{"arch": "uvit", "model": "class-conditioned image diffusion model", "image_size": 48, "conditioning": "class", "num_classes": 9, "norm": "layernorm", "head_dim": 32, "layers": 6, "width": 384, "beta1": 0.9, "precondition_frequency": 50, "adamw_lr_other_params": 0.00079, "steps": 13500, "adamw_weight_decay_other_params": 0}
Rows from block 2, named by matrix and row number. Rows with one number belong to one neuron. Each number is 200 + 30 x the weight over its row's rms, rounded and kept within 0 to 999. All counts start at 0.
# fc1: MLP up (model.blocks.2.mlp.fc1.weight, 768x384), inputs 256-383
# fc2: MLP down (model.blocks.2.mlp.fc2.weight, 384x768, transposed), outputs 256-383
fc1.347,237,150,206,207,205,171,219,204,216,255,206,206,232,196,207,211,229,166,193,201,222,231,165,247,198,237,205,188,207,212,196,216,181,243,159,206,163,176,197,223,229,197,182,123,197,202,186,232,245,265,236,243,174,182,175,180,178,217,209,117,161,193,186,222,206,184,245,235,228,234,226,170,167,212,192,226,170,170,164,187,167,186,199,229,148,223,204,233,259,150,218,259,204,180,215,172,162,190,200,205,207,216,162,186,189,217,202,227,203,192,233,181,156,190,137,214,174,209,177,237,187,172,214,170,197,241,221,215
fc1.348,193,214,206,193,226,181,261,216,187,160,134,224,222,165,220,169,198,158,147,205,182,181,158,216,225,186,207,234,224,189,283,245,235,182,156,212,195,189,198,191,185,190,243,207,208,188,196,199,174,175,212,164,159,193,209,260,254,229,189,253,194,197,186,191,159,218,188,186,221,206,240,226,252,170,197,222,221,250,160,184,165,216,266,126,194,198,214,231,200,279,179,212,193,241,202,246,194,201,240,201,169,289,174,224,208,244,205,202,188,184,278,224,213,172,212,174,213,203,218,139,224,137,170,165,217,242,191,208
fc1.349,144,181,127,212,212,168,185,190,154,246,192,236,153,207,168,240,190,208,185,209,183,172,231,238,167,251,145,227,123,186,186,254,224,211,170,138,226,242,238,166,128,225,157,228,208,207,247,120,184,193,222,174,217,209,221,212,192,152,211,183,193,182,215,216,247,168,271,213,206,220,187,261,190,189,206,195,213,243,198,188,185,170,200,206,221,228,184,203,217,208,215,215,188,222,203,176,217,203,178,199,192,195,171,228,183,214,252,205,195,213,178,206,223,182,187,195,233,171,133,140,176,191,232,210,198,265,198,169
fc1.350,139,208,183,208,206,222,218,245,209,160,218,181,141,230,176,227,206,217,281,198,164,208,145,234,176,189,194,243,187,216,216,221,213,222,196,168,260,229,207,220,186,177,137,150,166,180,207,187,176,195,177,182,169,228,181,215,186,219,184,242,179,158,214,182,197,199,222,188,176,233,166,255,160,155,144,159,206,148,259,183,227,223,187,196,220,182,232,191,146,162,182,223,220,138,225,188,232,152,181,176,182,163,146,263,289,200,201,243,201,216,174,200,231,221,176,180,178,246,211,220,205,185,169,207,245,182,171,190
fc1.351,191,226,209,209,203,226,229,162,217,195,211,207,263,193,176,223,246,206,177,213,216,218,218,155,221,205,201,195,198,191,215,173,203,214,184,268,217,190,179,170,208,180,212,204,195,150,220,185,154,232,188,143,202,247,206,194,168,270,172,170,125,207,196,177,199,208,189,201,245,198,175,177,212,225,199,202,166,224,242,124,182,169,233,168,208,239,215,209,194,263,211,195,182,236,202,234,154,213,181,215,150,206,169,183,201,180,159,193,214,199,164,233,181,267,199,230,196,152,177,211,145,158,212,152,196,208,190,207
fc1.352,179,188,242,234,220,133,223,218,167,176,185,233,209,208,191,242,205,204,186,223,185,200,206,238,226,204,199,198,226,169,132,202,240,152,228,205,247,273,254,205,195,174,166,216,217,199,247,191,247,215,220,170,249,225,213,129,233,180,224,195,291,228,205,213,166,174,206,197,209,197,216,105,159,222,212,183,150,191,192,232,182,196,165,230,265,184,180,152,185,221,246,182,232,226,206,236,207,182,219,208,185,217,207,171,160,177,146,225,211,137,185,184,215,160,193,196,184,166,193,219,212,204,235,170,240,193,219,164
fc1.353,204,195,228,184,188,207,138,220,196,208,232,240,183,205,202,249,208,218,168,213,219,172,208,178,196,203,163,229,146,169,197,198,183,191,196,212,170,201,259,200,246,194,141,159,201,210,201,200,224,238,179,210,160,163,193,179,208,153,180,199,185,174,193,267,216,206,219,181,205,171,235,184,225,215,188,233,237,202,185,165,228,181,241,197,196,159,181,149,218,241,220,225,187,222,211,254,209,190,198,177,138,169,202,218,169,236,183,197,206,216,177,215,202,159,159,190,223,142,230,212,163,227,198,174,211,193,223,181
fc1.354,192,195,169,174,212,181,185,234,204,258,182,217,180,158,166,221,161,201,166,189,191,155,237,225,202,211,200,216,175,177,213,227,209,235,223,154,224,163,206,193,152,234,191,225,215,203,176,186,215,243,203,204,200,183,172,206,198,200,213,190,209,277,238,202,233,195,171,227,222,228,215,192,178,162,199,163,232,161,185,164,158,167,236,188,183,139,222,171,214,224,219,197,250,238,174,173,181,239,133,199,200,169,209,220,194,243,166,201,204,165,227,227,187,169,229,227,188,184,128,225,205,189,193,191,190,197,235,208
fc1.355,140,206,110,173,188,180,244,239,224,220,204,111,188,196,175,187,216,204,247,213,173,229,221,216,264,245,218,169,184,191,173,195,188,211,171,184,167,237,180,227,230,235,225,192,178,206,159,213,198,175,225,181,254,224,244,220,137,184,198,210,195,182,224,168,226,194,120,221,139,197,170,162,223,103,196,221,176,164,198,154,237,175,273,198,184,159,132,202,234,218,179,195,196,196,181,197,218,145,174,228,191,177,131,207,200,222,187,209,144,171,172,229,264,208,180,196,153,166,184,181,197,214,165,197,208,200,211,248
fc1.356,212,157,218,231,174,173,143,178,158,179,209,182,216,204,223,252,224,185,222,156,235,201,172,212,202,140,237,194,174,200,177,205,192,197,210,144,155,171,184,219,235,236,217,211,245,187,186,231,187,228,195,184,257,163,209,185,257,190,197,190,224,255,229,173,226,209,228,220,234,188,206,210,274,232,141,269,202,253,185,196,161,154,206,176,189,232,211,189,161,198,248,158,181,240,204,237,163,200,184,220,221,251,205,160,244,208,213,190,254,193,247,197,213,236,206,158,236,277,161,155,209,228,197,229,214,187,141,204
fc1.357,176,223,215,190,149,235,174,215,205,164,182,237,237,180,252,228,179,207,157,171,155,242,206,202,156,171,213,239,206,206,171,198,257,240,198,175,212,185,166,198,165,180,204,239,212,197,194,165,197,169,220,180,206,195,191,205,166,247,217,201,169,220,185,234,195,168,196,229,215,202,226,195,222,180,197,205,152,180,212,201,238,187,198,182,205,145,204,212,220,280,185,189,224,247,180,188,178,228,179,172,228,244,173,209,168,244,202,214,193,174,224,138,144,201,143,187,213,225,185,169,161,170,205,193,178,218,202,196
fc1.358,202,217,267,195,156,190,157,173,272,131,217,239,173,213,164,228,191,178,258,284,204,208,171,228,173,220,166,237,131,189,188,225,213,275,200,173,185,226,228,190,224,269,204,179,238,207,140,201,183,217,165,193,218,209,184,173,176,215,180,199,244,139,182,248,200,208,183,232,236,213,196,164,231,230,208,227,213,193,190,230,179,256,185,187,206,134,236,187,178,195,190,217,218,186,189,197,262,177,191,227,196,227,202,227,200,208,190,244,227,202,277,206,148,141,230,210,178,211,208,190,232,208,219,204,201,241,168,232
fc1.359,208,240,168,198,204,154,241,166,196,171,194,190,209,225,253,210,192,202,176,141,226,164,176,212,197,253,168,245,147,174,190,180,238,212,210,170,153,245,206,191,186,199,212,212,195,143,211,196,171,193,234,208,163,203,207,205,234,217,140,140,234,251,229,164,176,240,178,198,214,144,198,196,227,183,248,165,186,216,149,187,245,178,135,154,203,194,258,148,180,137,230,168,231,180,256,254,218,152,204,221,175,213,262,169,166,236,218,198,149,187,194,219,229,222,170,207,173,185,213,218,183,242,175,190,179,195,215,202
fc1.360,243,186,211,236,279,232,182,139,185,200,197,194,164,213,206,146,170,232,180,181,176,180,184,176,181,261,180,176,220,276,252,190,204,169,202,174,201,162,197,184,207,199,192,173,179,243,165,144,205,214,198,216,140,190,206,198,167,158,133,144,210,255,144,206,230,216,251,221,155,220,212,196,212,219,183,179,179,191,173,158,196,202,222,193,201,188,241,202,147,202,180,176,168,223,185,181,214,146,199,202,215,182,204,210,215,207,191,195,214,161,218,211,183,204,158,200,194,145,274,229,225,242,243,187,284,177,182,251
fc1.361,215,183,236,204,169,193,186,229,134,219,174,156,235,194,234,230,208,162,202,211,232,175,164,167,202,214,169,156,147,166,230,188,195,214,200,222,230,204,176,223,195,127,253,275,254,232,203,203,155,245,187,245,194,199,149,182,185,196,200,181,221,201,234,180,243,255,191,202,226,237,236,183,205,228,164,148,194,171,216,210,187,227,170,210,221,162,161,232,180,208,114,135,229,231,188,227,184,208,202,226,177,244,186,189,199,125,203,222,210,204,200,263,228,232,198,197,203,208,223,188,207,196,181,215,166,228,203,219
fc1.362,222,191,218,213,180,202,208,196,184,158,191,177,278,164,253,148,163,188,252,169,228,259,190,218,237,157,238,232,260,253,177,173,141,198,218,217,187,243,208,230,257,218,184,220,220,185,198,266,236,202,196,202,164,223,236,201,207,253,154,210,198,194,166,196,193,238,163,164,211,196,199,181,197,215,188,160,200,184,203,183,216,270,215,177,198,221,244,225,221,175,171,165,169,231,183,225,205,156,204,205,243,187,217,199,200,193,208,213,172,222,189,197,204,183,155,187,186,189,222,194,166,208,167,163,193,143,181,231
fc1.363,158,179,221,193,175,203,163,172,201,203,227,174,205,221,191,141,215,141,224,183,180,179,226,204,214,188,208,244,172,244,213,152,202,152,244,150,169,236,220,187,250,176,235,200,164,234,197,203,159,252,206,198,169,207,218,254,119,169,218,209,257,264,225,202,178,207,185,157,225,210,172,190,223,188,187,214,228,162,143,245,159,233,191,159,152,219,224,190,239,249,292,191,168,259,173,188,176,226,216,208,194,196,174,200,192,177,213,139,255,207,158,193,207,215,171,197,156,192,156,183,194,173,202,189,215,198,140,171
fc1.364,218,189,266,228,167,157,152,168,223,199,184,226,149,204,203,201,201,157,205,152,213,180,225,166,190,181,177,240,146,172,174,175,214,167,182,148,175,246,177,196,203,272,220,178,225,173,207,180,203,194,184,192,244,181,231,187,217,166,190,219,184,203,185,178,145,181,183,213,150,237,158,233,247,253,187,189,241,198,188,158,188,178,167,250,163,246,231,177,219,229,206,173,208,177,222,195,186,213,158,260,165,199,244,197,213,214,216,143,180,230,170,255,189,185,214,175,194,233,252,155,211,220,167,225,208,203,162,199
fc1.365,189,175,211,172,186,228,197,163,207,201,211,169,229,206,188,190,220,145,189,212,162,223,199,234,221,208,198,237,213,265,239,219,156,273,211,163,190,228,130,159,219,192,217,206,207,229,180,239,202,211,224,226,192,223,294,162,201,218,157,149,193,250,220,166,186,221,188,203,190,200,190,199,196,189,167,202,202,220,176,156,203,173,214,200,211,194,207,221,233,217,169,173,195,216,214,188,203,212,193,197,187,194,161,201,189,195,255,231,223,220,229,179,148,182,201,217,157,216,217,169,193,193,209,187,131,190,199,173
fc1.366,233,179,198,220,208,198,274,175,215,231,143,180,211,179,146,224,168,203,196,166,207,149,263,220,211,225,218,228,264,219,201,189,228,166,207,166,225,182,228,206,171,170,179,162,179,188,175,179,231,194,186,214,185,262,171,194,213,218,170,209,182,202,226,172,204,200,219,282,147,225,231,217,169,127,188,224,255,207,224,159,196,154,207,175,134,146,180,238,226,203,254,216,165,199,150,191,172,247,136,221,162,166,185,201,246,179,200,199,200,210,194,173,237,224,208,231,229,251,161,205,210,211,209,148,201,178,213,191
fc1.367,199,171,206,128,246,145,187,187,205,192,255,243,209,204,215,189,201,213,241,224,218,238,186,217,178,219,237,172,249,163,239,170,207,159,223,196,195,148,288,187,213,211,189,183,198,164,236,170,248,183,173,193,157,210,273,207,214,200,154,226,253,154,151,181,138,219,198,181,205,222,141,219,187,203,211,192,206,254,172,205,192,184,249,198,229,198,128,174,239,188,170,223,139,180,269,188,242,175,208,219,220,220,181,216,182,171,172,148,179,203,186,235,161,201,183,235,189,219,190,228,206,219,146,221,235,198,224,172
fc1.368,256,219,218,194,175,233,171,170,223,176,248,178,185,256,196,200,303,233,150,140,204,200,195,171,221,185,203,220,212,113,167,147,198,186,187,213,233,211,240,162,210,214,209,214,182,215,204,190,160,234,225,204,199,228,197,171,201,187,189,207,184,190,165,199,216,129,226,218,263,237,208,204,229,228,186,151,200,146,182,222,184,183,183,113,214,165,180,217,215,238,197,218,243,164,192,205,174,199,223,176,181,160,152,232,207,201,163,204,178,212,215,194,169,255,198,201,240,213,251,148,193,239,194,152,193,199,196,206
fc1.369,185,206,240,225,148,177,188,143,235,174,209,235,209,215,242,217,191,219,193,230,225,204,215,195,241,181,203,133,217,181,211,192,224,173,215,206,214,165,223,186,183,199,264,180,191,207,207,196,261,248,270,125,228,237,228,185,202,186,218,226,274,151,244,175,227,201,191,233,240,221,199,233,145,198,217,206,221,161,196,198,187,169,204,212,172,198,180,222,200,232,223,191,144,213,227,219,224,173,213,205,207,185,179,180,215,188,230,219,181,240,177,244,217,153,218,238,202,190,237,214,199,133,214,199,230,185,150,233
fc1.370,199,193,173,195,175,201,251,220,170,208,230,257,244,175,186,134,186,162,173,198,203,210,198,197,165,208,218,214,227,196,172,160,235,270,230,177,219,201,185,152,198,180,119,199,212,211,185,155,200,198,180,190,229,250,215,205,160,237,199,183,247,210,174,212,170,163,242,167,200,153,157,203,186,203,264,175,170,216,157,239,173,207,178,230,193,274,155,205,198,166,170,191,206,229,194,158,243,205,226,207,217,196,216,220,186,241,193,222,191,236,194,165,100,219,202,276,217,209,249,222,219,206,176,199,162,167,203,209
fc1.371,191,196,195,182,141,219,180,207,253,193,242,200,185,169,189,210,229,193,186,158,230,238,208,203,233,108,176,217,188,174,265,182,199,195,195,180,167,142,250,163,213,209,238,220,217,204,207,170,192,208,180,218,193,231,211,202,244,240,187,217,224,221,284,204,209,192,234,180,204,234,145,213,156,205,213,220,197,215,205,204,183,166,191,144,160,192,232,203,166,131,235,106,204,236,170,193,226,219,220,163,158,239,143,238,212,214,169,169,237,228,232,215,196,144,192,183,190,205,163,204,187,205,168,160,276,146,204,211
fc1.372,192,189,178,163,233,189,222,167,170,244,213,194,214,156,180,184,258,239,168,189,213,166,201,172,242,226,188,199,242,139,172,179,215,197,221,197,197,235,192,177,137,159,246,206,185,213,196,162,194,179,225,255,175,211,178,256,218,169,165,191,219,245,257,192,211,183,227,247,222,197,236,172,152,229,257,259,217,244,247,221,194,187,214,255,186,217,199,250,220,173,200,193,172,199,210,197,157,181,196,139,173,177,202,227,183,161,215,243,225,195,137,217,207,230,167,206,211,166,181,178,203,211,233,157,195,211,224,197
fc1.373,173,203,216,183,168,186,211,233,165,188,220,202,207,215,213,191,171,171,207,189,215,152,208,163,229,198,265,150,246,220,203,239,229,215,208,169,181,161,202,171,203,184,178,156,188,163,202,238,218,180,202,235,225,128,170,199,187,237,216,231,183,212,201,136,159,214,234,213,227,170,247,226,205,207,189,196,212,228,221,198,217,238,172,153,168,210,212,202,198,186,232,224,247,215,210,206,191,164,155,259,238,217,212,198,204,181,177,223,229,185,202,227,174,197,160,226,196,168,153,237,233,220,245,164,196,165,153,148
fc2.347,186,188,143,184,171,193,143,157,253,191,186,209,189,231,204,204,208,240,169,197,219,185,252,225,258,182,180,202,232,242,197,246,178,204,218,190,227,210,182,160,197,241,196,265,179,165,232,151,185,173,168,191,194,265,289,217,244,200,185,245,242,257,225,195,190,148,186,197,176,177,178,200,225,210,146,186,226,209,238,180,214,217,188,188,150,186,156,193,219,212,217,184,220,192,175,232,218,185,229,189,196,204,219,189,238,207,202,144,183,188,179,203,196,200,176,184,178,214,205,184,181,231,119,211,241,220,211,234
fc2.348,197,179,224,229,207,184,196,207,192,189,205,222,187,210,200,192,203,238,181,209,187,193,209,179,202,175,167,202,191,206,203,154,253,179,166,182,176,169,154,222,209,216,176,151,198,230,209,181,184,210,203,250,174,225,197,150,169,108,223,180,203,224,197,192,230,210,166,225,211,199,238,206,184,225,210,203,255,186,158,220,197,261,210,187,189,219,208,221,151,230,212,161,194,240,198,181,185,202,203,199,233,197,210,225,208,156,223,133,204,230,194,204,198,214,211,189,163,153,215,187,226,153,177,177,223,212,214,196
fc2.349,218,142,131,224,191,264,209,201,184,216,206,212,231,269,147,200,247,257,162,211,168,152,235,184,214,290,189,238,186,191,238,179,221,236,167,156,195,197,173,177,155,157,197,179,154,187,180,245,182,200,211,147,219,212,138,165,241,229,245,190,218,217,212,216,196,146,182,188,187,215,216,241,147,209,196,196,212,247,212,245,209,182,203,220,144,168,202,198,203,190,241,201,182,209,233,194,204,191,230,223,197,215,232,184,162,207,210,188,258,186,232,176,188,170,223,200,267,208,205,170,279,197,225,223,198,222,224,194
fc2.350,231,244,221,161,210,218,137,202,214,177,183,186,266,177,182,184,181,216,179,178,184,230,215,219,224,263,186,152,210,190,177,158,204,239,168,147,145,190,177,205,238,202,246,253,235,202,181,196,181,221,238,217,191,158,220,163,183,193,278,222,179,249,229,160,198,150,136,223,211,191,222,156,229,166,180,270,259,251,165,177,160,200,222,198,171,163,171,192,225,193,196,169,247,217,163,199,172,207,197,216,210,150,226,207,161,227,171,236,240,155,157,210,221,201,191,180,231,176,157,206,159,173,182,200,166,209,213,198
fc2.351,225,179,210,247,149,200,217,258,185,213,204,185,172,185,142,193,199,257,183,218,172,192,209,188,221,230,185,218,196,210,220,160,180,219,224,257,150,227,196,214,186,166,210,250,198,175,212,228,163,156,178,268,162,204,195,202,202,137,224,205,234,185,240,204,192,168,209,190,236,166,225,176,192,289,190,252,208,164,193,211,195,180,134,193,178,177,208,149,150,213,165,164,183,137,225,217,191,242,135,192,174,177,200,156,179,187,229,236,186,190,214,197,127,198,167,156,217,180,149,207,178,206,106,168,187,243,178,254
fc2.352,207,150,235,271,182,204,165,221,223,233,198,244,208,206,273,211,222,292,184,211,192,157,216,231,246,162,223,256,194,195,215,188,225,225,197,192,172,174,205,197,217,213,194,210,179,178,148,192,186,165,214,172,156,201,178,270,190,188,178,220,159,217,148,221,186,222,202,196,247,232,212,247,189,223,136,217,190,241,216,232,243,182,213,184,179,215,263,208,209,179,153,166,245,160,173,152,189,212,158,208,212,172,250,195,179,254,209,163,188,203,215,191,244,181,182,244,166,195,161,164,212,218,177,160,182,171,177,192
fc2.353,214,201,231,179,199,191,196,217,224,235,184,138,191,177,249,208,213,161,229,199,234,190,228,227,255,240,231,228,179,226,214,184,189,248,245,187,202,183,176,157,180,181,224,244,167,161,196,234,160,197,178,203,204,217,205,209,175,233,139,228,212,238,190,183,221,202,202,237,182,139,159,223,251,214,203,187,181,239,223,178,196,168,144,294,257,223,169,220,197,141,173,134,194,223,218,152,217,216,217,154,223,191,221,223,208,199,191,190,220,189,180,186,220,209,170,185,191,283,245,181,224,213,180,201,197,244,169,217
fc2.354,264,211,205,220,182,230,202,149,268,203,274,244,200,171,177,139,194,140,142,187,199,231,225,236,173,160,193,245,232,151,191,186,266,205,165,203,235,186,205,149,209,193,253,163,195,176,213,207,188,219,171,231,185,214,171,209,219,181,189,212,208,140,178,222,185,255,172,141,173,145,212,171,174,197,229,181,211,189,212,232,220,190,214,205,208,196,188,180,220,242,191,221,170,161,182,138,220,196,200,219,243,183,207,205,185,188,179,258,205,228,196,182,174,197,257,206,190,201,230,233,213,163,220,220,227,157,187,181
fc2.355,203,182,226,181,230,218,214,157,172,176,210,249,225,191,226,230,248,233,179,200,180,145,129,206,218,216,181,223,213,201,235,160,198,174,228,210,244,200,231,131,200,155,165,172,197,203,207,206,197,227,144,188,205,176,198,188,216,235,177,186,180,180,184,193,195,195,300,253,243,164,178,209,168,278,243,164,239,239,230,221,219,195,192,246,194,171,178,197,207,148,219,214,176,189,172,188,189,224,211,208,201,183,217,202,198,183,212,181,203,215,217,245,142,203,208,135,191,235,243,212,221,180,241,187,187,160,177,216
fc2.356,256,195,210,186,223,212,275,163,213,207,196,190,202,292,253,190,185,213,208,216,202,226,245,192,236,207,181,172,200,202,182,166,247,166,162,169,222,171,195,203,177,254,216,228,173,141,208,235,162,123,195,204,169,185,141,189,135,253,188,198,193,262,147,150,158,194,200,242,174,201,218,213,192,198,192,169,197,206,203,249,188,216,225,200,186,209,185,158,206,234,213,165,158,203,247,197,215,182,190,178,169,212,222,228,196,225,213,161,233,166,191,214,169,201,108,220,221,194,207,188,181,201,150,211,192,182,238,196
fc2.357,197,182,194,226,209,256,158,215,164,244,192,147,187,188,184,186,171,243,213,201,188,197,151,182,154,150,163,189,188,194,210,209,191,187,221,213,211,213,218,233,137,236,202,183,170,282,116,209,232,228,235,213,211,214,198,182,191,192,243,185,218,191,166,227,199,273,159,211,137,225,198,173,199,235,203,223,196,250,144,228,232,195,242,196,156,229,235,211,168,185,195,160,171,177,170,163,188,153,172,219,219,221,198,160,224,167,220,201,163,192,205,219,238,236,168,194,147,159,222,221,205,166,207,187,160,202,204,157
fc2.358,171,224,223,214,224,213,219,243,189,192,167,169,226,146,183,220,172,148,190,185,202,204,241,173,236,242,225,233,224,217,201,166,184,146,216,210,252,164,198,222,214,219,155,242,185,221,262,185,200,241,222,148,202,229,214,174,167,239,186,204,174,216,227,194,178,212,181,202,165,177,195,217,228,229,137,232,148,220,238,216,197,170,182,199,191,227,166,244,176,194,182,148,216,192,177,182,206,159,250,211,225,171,213,190,240,213,224,157,238,260,208,168,213,204,217,125,156,178,169,200,229,171,195,235,199,218,177,202
fc2.359,214,178,210,202,205,159,198,249,191,196,235,188,228,249,189,185,188,177,204,223,229,243,249,193,169,232,206,174,216,224,217,196,170,220,164,204,207,190,194,157,215,179,178,187,155,239,167,171,191,226,173,203,202,159,151,148,208,215,242,205,181,142,209,180,156,137,145,173,182,220,170,171,184,263,184,206,209,195,230,201,152,194,229,176,254,166,173,184,149,164,170,246,162,212,207,191,192,228,211,196,176,256,175,224,271,199,208,186,233,194,252,156,217,165,145,201,235,207,202,217,183,193,241,198,198,181,229,200
fc2.360,182,185,163,201,208,253,210,231,184,241,198,183,174,205,177,207,212,235,176,226,212,235,239,223,128,222,263,249,147,191,159,242,213,174,229,186,191,160,190,238,202,142,246,205,259,220,172,203,279,191,219,169,198,209,234,239,260,250,226,223,191,248,223,232,208,188,202,251,175,213,223,171,199,146,190,189,210,216,162,230,175,254,216,222,189,208,185,229,182,179,235,216,245,259,166,175,146,186,188,211,178,249,218,214,211,193,179,191,112,202,146,214,215,156,213,173,201,202,214,227,147,165,182,258,201,206,167,218
fc2.361,207,203,160,141,177,243,244,218,189,213,196,223,207,173,165,176,214,207,162,210,179,232,217,188,180,247,236,195,243,187,175,241,185,177,234,165,177,192,179,179,189,177,143,162,185,253,198,214,192,174,209,152,224,154,221,210,201,180,231,176,213,181,179,242,231,137,163,167,192,206,195,204,170,247,241,198,184,168,205,185,227,208,205,262,190,199,198,153,208,173,239,220,190,197,208,225,184,171,240,175,225,196,164,187,242,279,141,188,142,229,181,169,166,207,206,171,196,203,185,214,205,238,206,212,159,163,198,207
fc2.362,263,187,247,228,215,180,189,196,217,164,227,170,206,180,160,167,197,163,206,207,217,233,180,177,188,164,187,148,222,188,236,186,190,177,206,274,164,133,180,199,278,237,190,208,193,223,179,190,199,206,228,219,198,174,186,219,195,189,189,224,148,198,238,165,165,233,201,174,197,195,169,191,191,210,226,185,151,182,161,171,214,261,252,182,217,213,137,180,216,252,188,194,189,162,204,223,184,164,243,209,271,215,208,183,265,190,204,231,174,273,171,189,211,225,261,172,181,191,231,234,230,202,224,210,230,206,154,176
fc2.363,167,191,166,201,194,227,177,233,239,228,204,203,172,181,192,223,188,194,280,209,207,173,178,196,246,198,203,222,238,171,211,261,180,200,185,219,254,211,200,219,211,190,184,165,234,229,182,198,200,183,202,161,180,201,231,147,215,122,231,181,183,166,173,214,217,212,184,211,169,191,202,172,204,244,223,235,237,220,146,186,217,187,183,263,266,169,239,260,151,176,220,202,205,175,220,232,202,182,181,177,237,237,168,178,257,194,174,236,206,232,172,175,215,210,178,214,180,210,227,189,216,261,207,251,179,172,168,234
fc2.364,245,194,229,176,202,163,189,196,196,202,207,187,195,196,182,168,249,257,179,260,128,206,189,186,195,232,219,204,149,176,171,246,243,212,206,216,269,182,183,211,188,253,222,130,189,176,197,230,211,181,165,283,236,217,216,176,191,220,150,188,189,190,145,200,222,232,187,161,203,240,234,167,146,212,173,239,234,194,272,203,245,160,208,214,176,141,188,196,170,193,170,225,149,141,213,201,132,189,186,156,191,151,123,221,195,198,187,196,176,178,204,183,196,191,188,217,215,175,216,224,153,164,233,186,156,272,156,180
fc2.365,221,211,192,252,170,139,190,218,186,216,166,191,137,230,191,255,231,209,202,202,232,166,162,213,236,234,222,222,195,143,167,178,207,211,223,225,184,171,253,206,187,214,184,215,210,191,220,198,131,181,234,184,214,251,133,174,194,190,168,211,217,170,212,176,249,190,201,253,218,217,213,183,172,180,197,169,208,207,234,240,205,188,164,163,153,222,147,184,197,153,240,185,233,146,220,254,193,230,247,210,183,208,222,187,229,169,138,153,164,181,176,173,168,173,223,197,211,185,153,217,247,205,183,203,244,218,211,227
fc2.366,195,176,199,205,208,157,177,244,223,143,309,140,188,168,261,177,212,186,284,244,227,282,187,215,147,212,207,181,205,200,254,152,189,181,210,222,171,193,227,211,200,230,184,183,195,239,211,250,246,198,228,197,148,202,194,199,216,170,196,189,264,167,167,173,225,175,214,144,202,201,197,133,178,225,189,205,157,219,202,205,208,251,162,225,262,264,198,118,193,236,187,205,232,198,197,202,236,179,219,213,157,205,204,179,178,192,268,157,198,200,196,171,244,215,173,182,191,212,194,174,171,187,236,208,213,221,227,186
fc2.367,198,175,210,205,186,215,189,188,166,208,167,204,195,168,216,191,164,131,138,197,168,195,201,209,190,224,223,196,192,201,258,261,237,183,109,235,199,237,258,187,149,251,209,217,181,240,164,219,97,228,205,228,229,177,244,184,165,109,210,193,212,217,233,175,175,229,177,195,186,208,208,194,189,167,184,218,219,162,237,177,251,240,196,180,225,199,232,194,244,194,226,180,149,200,242,180,154,201,206,174,228,224,194,223,177,174,235,184,195,216,204,210,215,183,177,222,202,186,263,175,182,156,235,184,177,210,191,174
fc2.368,195,172,203,252,221,144,191,236,171,216,168,170,227,200,214,220,178,169,226,254,213,216,183,249,199,239,197,176,216,200,239,202,237,176,193,231,196,194,213,227,172,207,249,196,178,156,209,250,176,158,199,221,172,216,185,206,218,179,191,180,268,205,239,220,167,286,264,192,144,220,192,205,174,164,212,165,240,235,268,179,208,183,261,197,191,190,123,180,196,198,183,209,152,209,206,198,176,246,226,166,189,185,222,166,247,198,140,296,141,198,160,245,188,203,227,227,206,223,234,204,192,176,182,222,228,184,233,203
fc2.369,229,196,176,141,228,222,210,215,213,219,241,140,192,211,194,218,230,204,217,216,209,214,203,208,208,227,218,197,235,177,204,196,160,238,137,168,178,240,179,200,179,175,113,176,217,148,176,197,190,193,113,221,204,233,166,166,186,268,202,166,214,227,177,177,168,171,173,232,229,189,167,158,202,202,177,244,184,181,207,169,211,241,251,230,148,214,217,187,224,176,237,197,250,195,137,193,147,175,177,198,199,226,177,229,190,192,195,200,165,214,220,210,195,194,219,170,174,195,188,219,234,229,251,179,205,159,281,221
fc2.370,184,165,169,215,190,229,221,206,161,183,234,195,207,147,216,181,197,198,227,191,212,191,230,207,191,170,96,203,226,237,200,218,148,171,166,203,194,178,230,184,203,214,234,208,190,210,196,198,161,214,165,148,231,153,193,196,269,126,217,200,182,169,247,215,173,217,172,200,207,253,236,164,237,208,165,232,144,163,271,207,210,176,241,201,221,201,163,157,214,198,204,204,223,218,233,232,133,182,163,211,204,197,197,181,212,174,203,242,187,189,209,219,200,206,197,188,183,142,224,168,217,219,172,258,261,201,219,228
fc2.371,204,214,181,190,184,129,208,218,157,145,171,186,230,201,222,194,260,237,154,224,206,175,142,213,235,261,220,192,170,180,193,181,222,274,140,186,248,234,160,209,152,206,180,207,204,205,174,211,179,224,193,214,267,167,157,197,204,170,163,204,181,188,160,170,184,198,139,181,215,211,214,222,218,234,164,204,195,185,170,215,162,192,235,185,259,172,165,172,264,192,241,143,209,131,195,185,235,143,210,227,223,184,183,221,183,219,195,241,254,158,151,187,160,288,249,203,185,214,190,157,224,194,204,178,197,241,171,224
fc2.372,198,176,225,171,161,247,192,235,153,222,181,229,177,203,203,203,217,173,175,211,173,215,201,203,161,117,223,167,221,182,228,228,151,241,218,210,177,190,193,192,169,216,132,208,158,183,221,257,193,189,191,226,238,199,210,183,226,216,236,266,214,194,176,169,183,171,162,133,198,276,165,227,242,196,150,216,215,210,184,171,209,196,180,196,238,203,235,187,191,226,217,209,210,229,201,198,190,220,168,205,239,217,206,239,197,180,169,188,216,277,267,153,216,245,229,238,175,219,151,207,252,206,193,243,225,202,205,167
fc2.373,176,194,227,219,146,173,177,156,218,170,202,212,204,163,219,163,172,171,218,219,224,244,146,210,233,169,171,202,171,220,174,239,184,197,194,256,198,226,199,216,203,225,200,213,170,205,212,187,181,176,233,206,199,236,161,146,209,154,221,174,205,192,220,208,170,245,172,146,190,189,183,247,206,160,198,208,164,196,208,140,146,235,186,164,191,227,184,207,219,192,181,212,173,219,165,173,185,214,177,199,196,221,180,182,186,206,174,190,245,244,225,224,182,201,253,197,204,222,188,184,243,196,230,148,209,162,239,142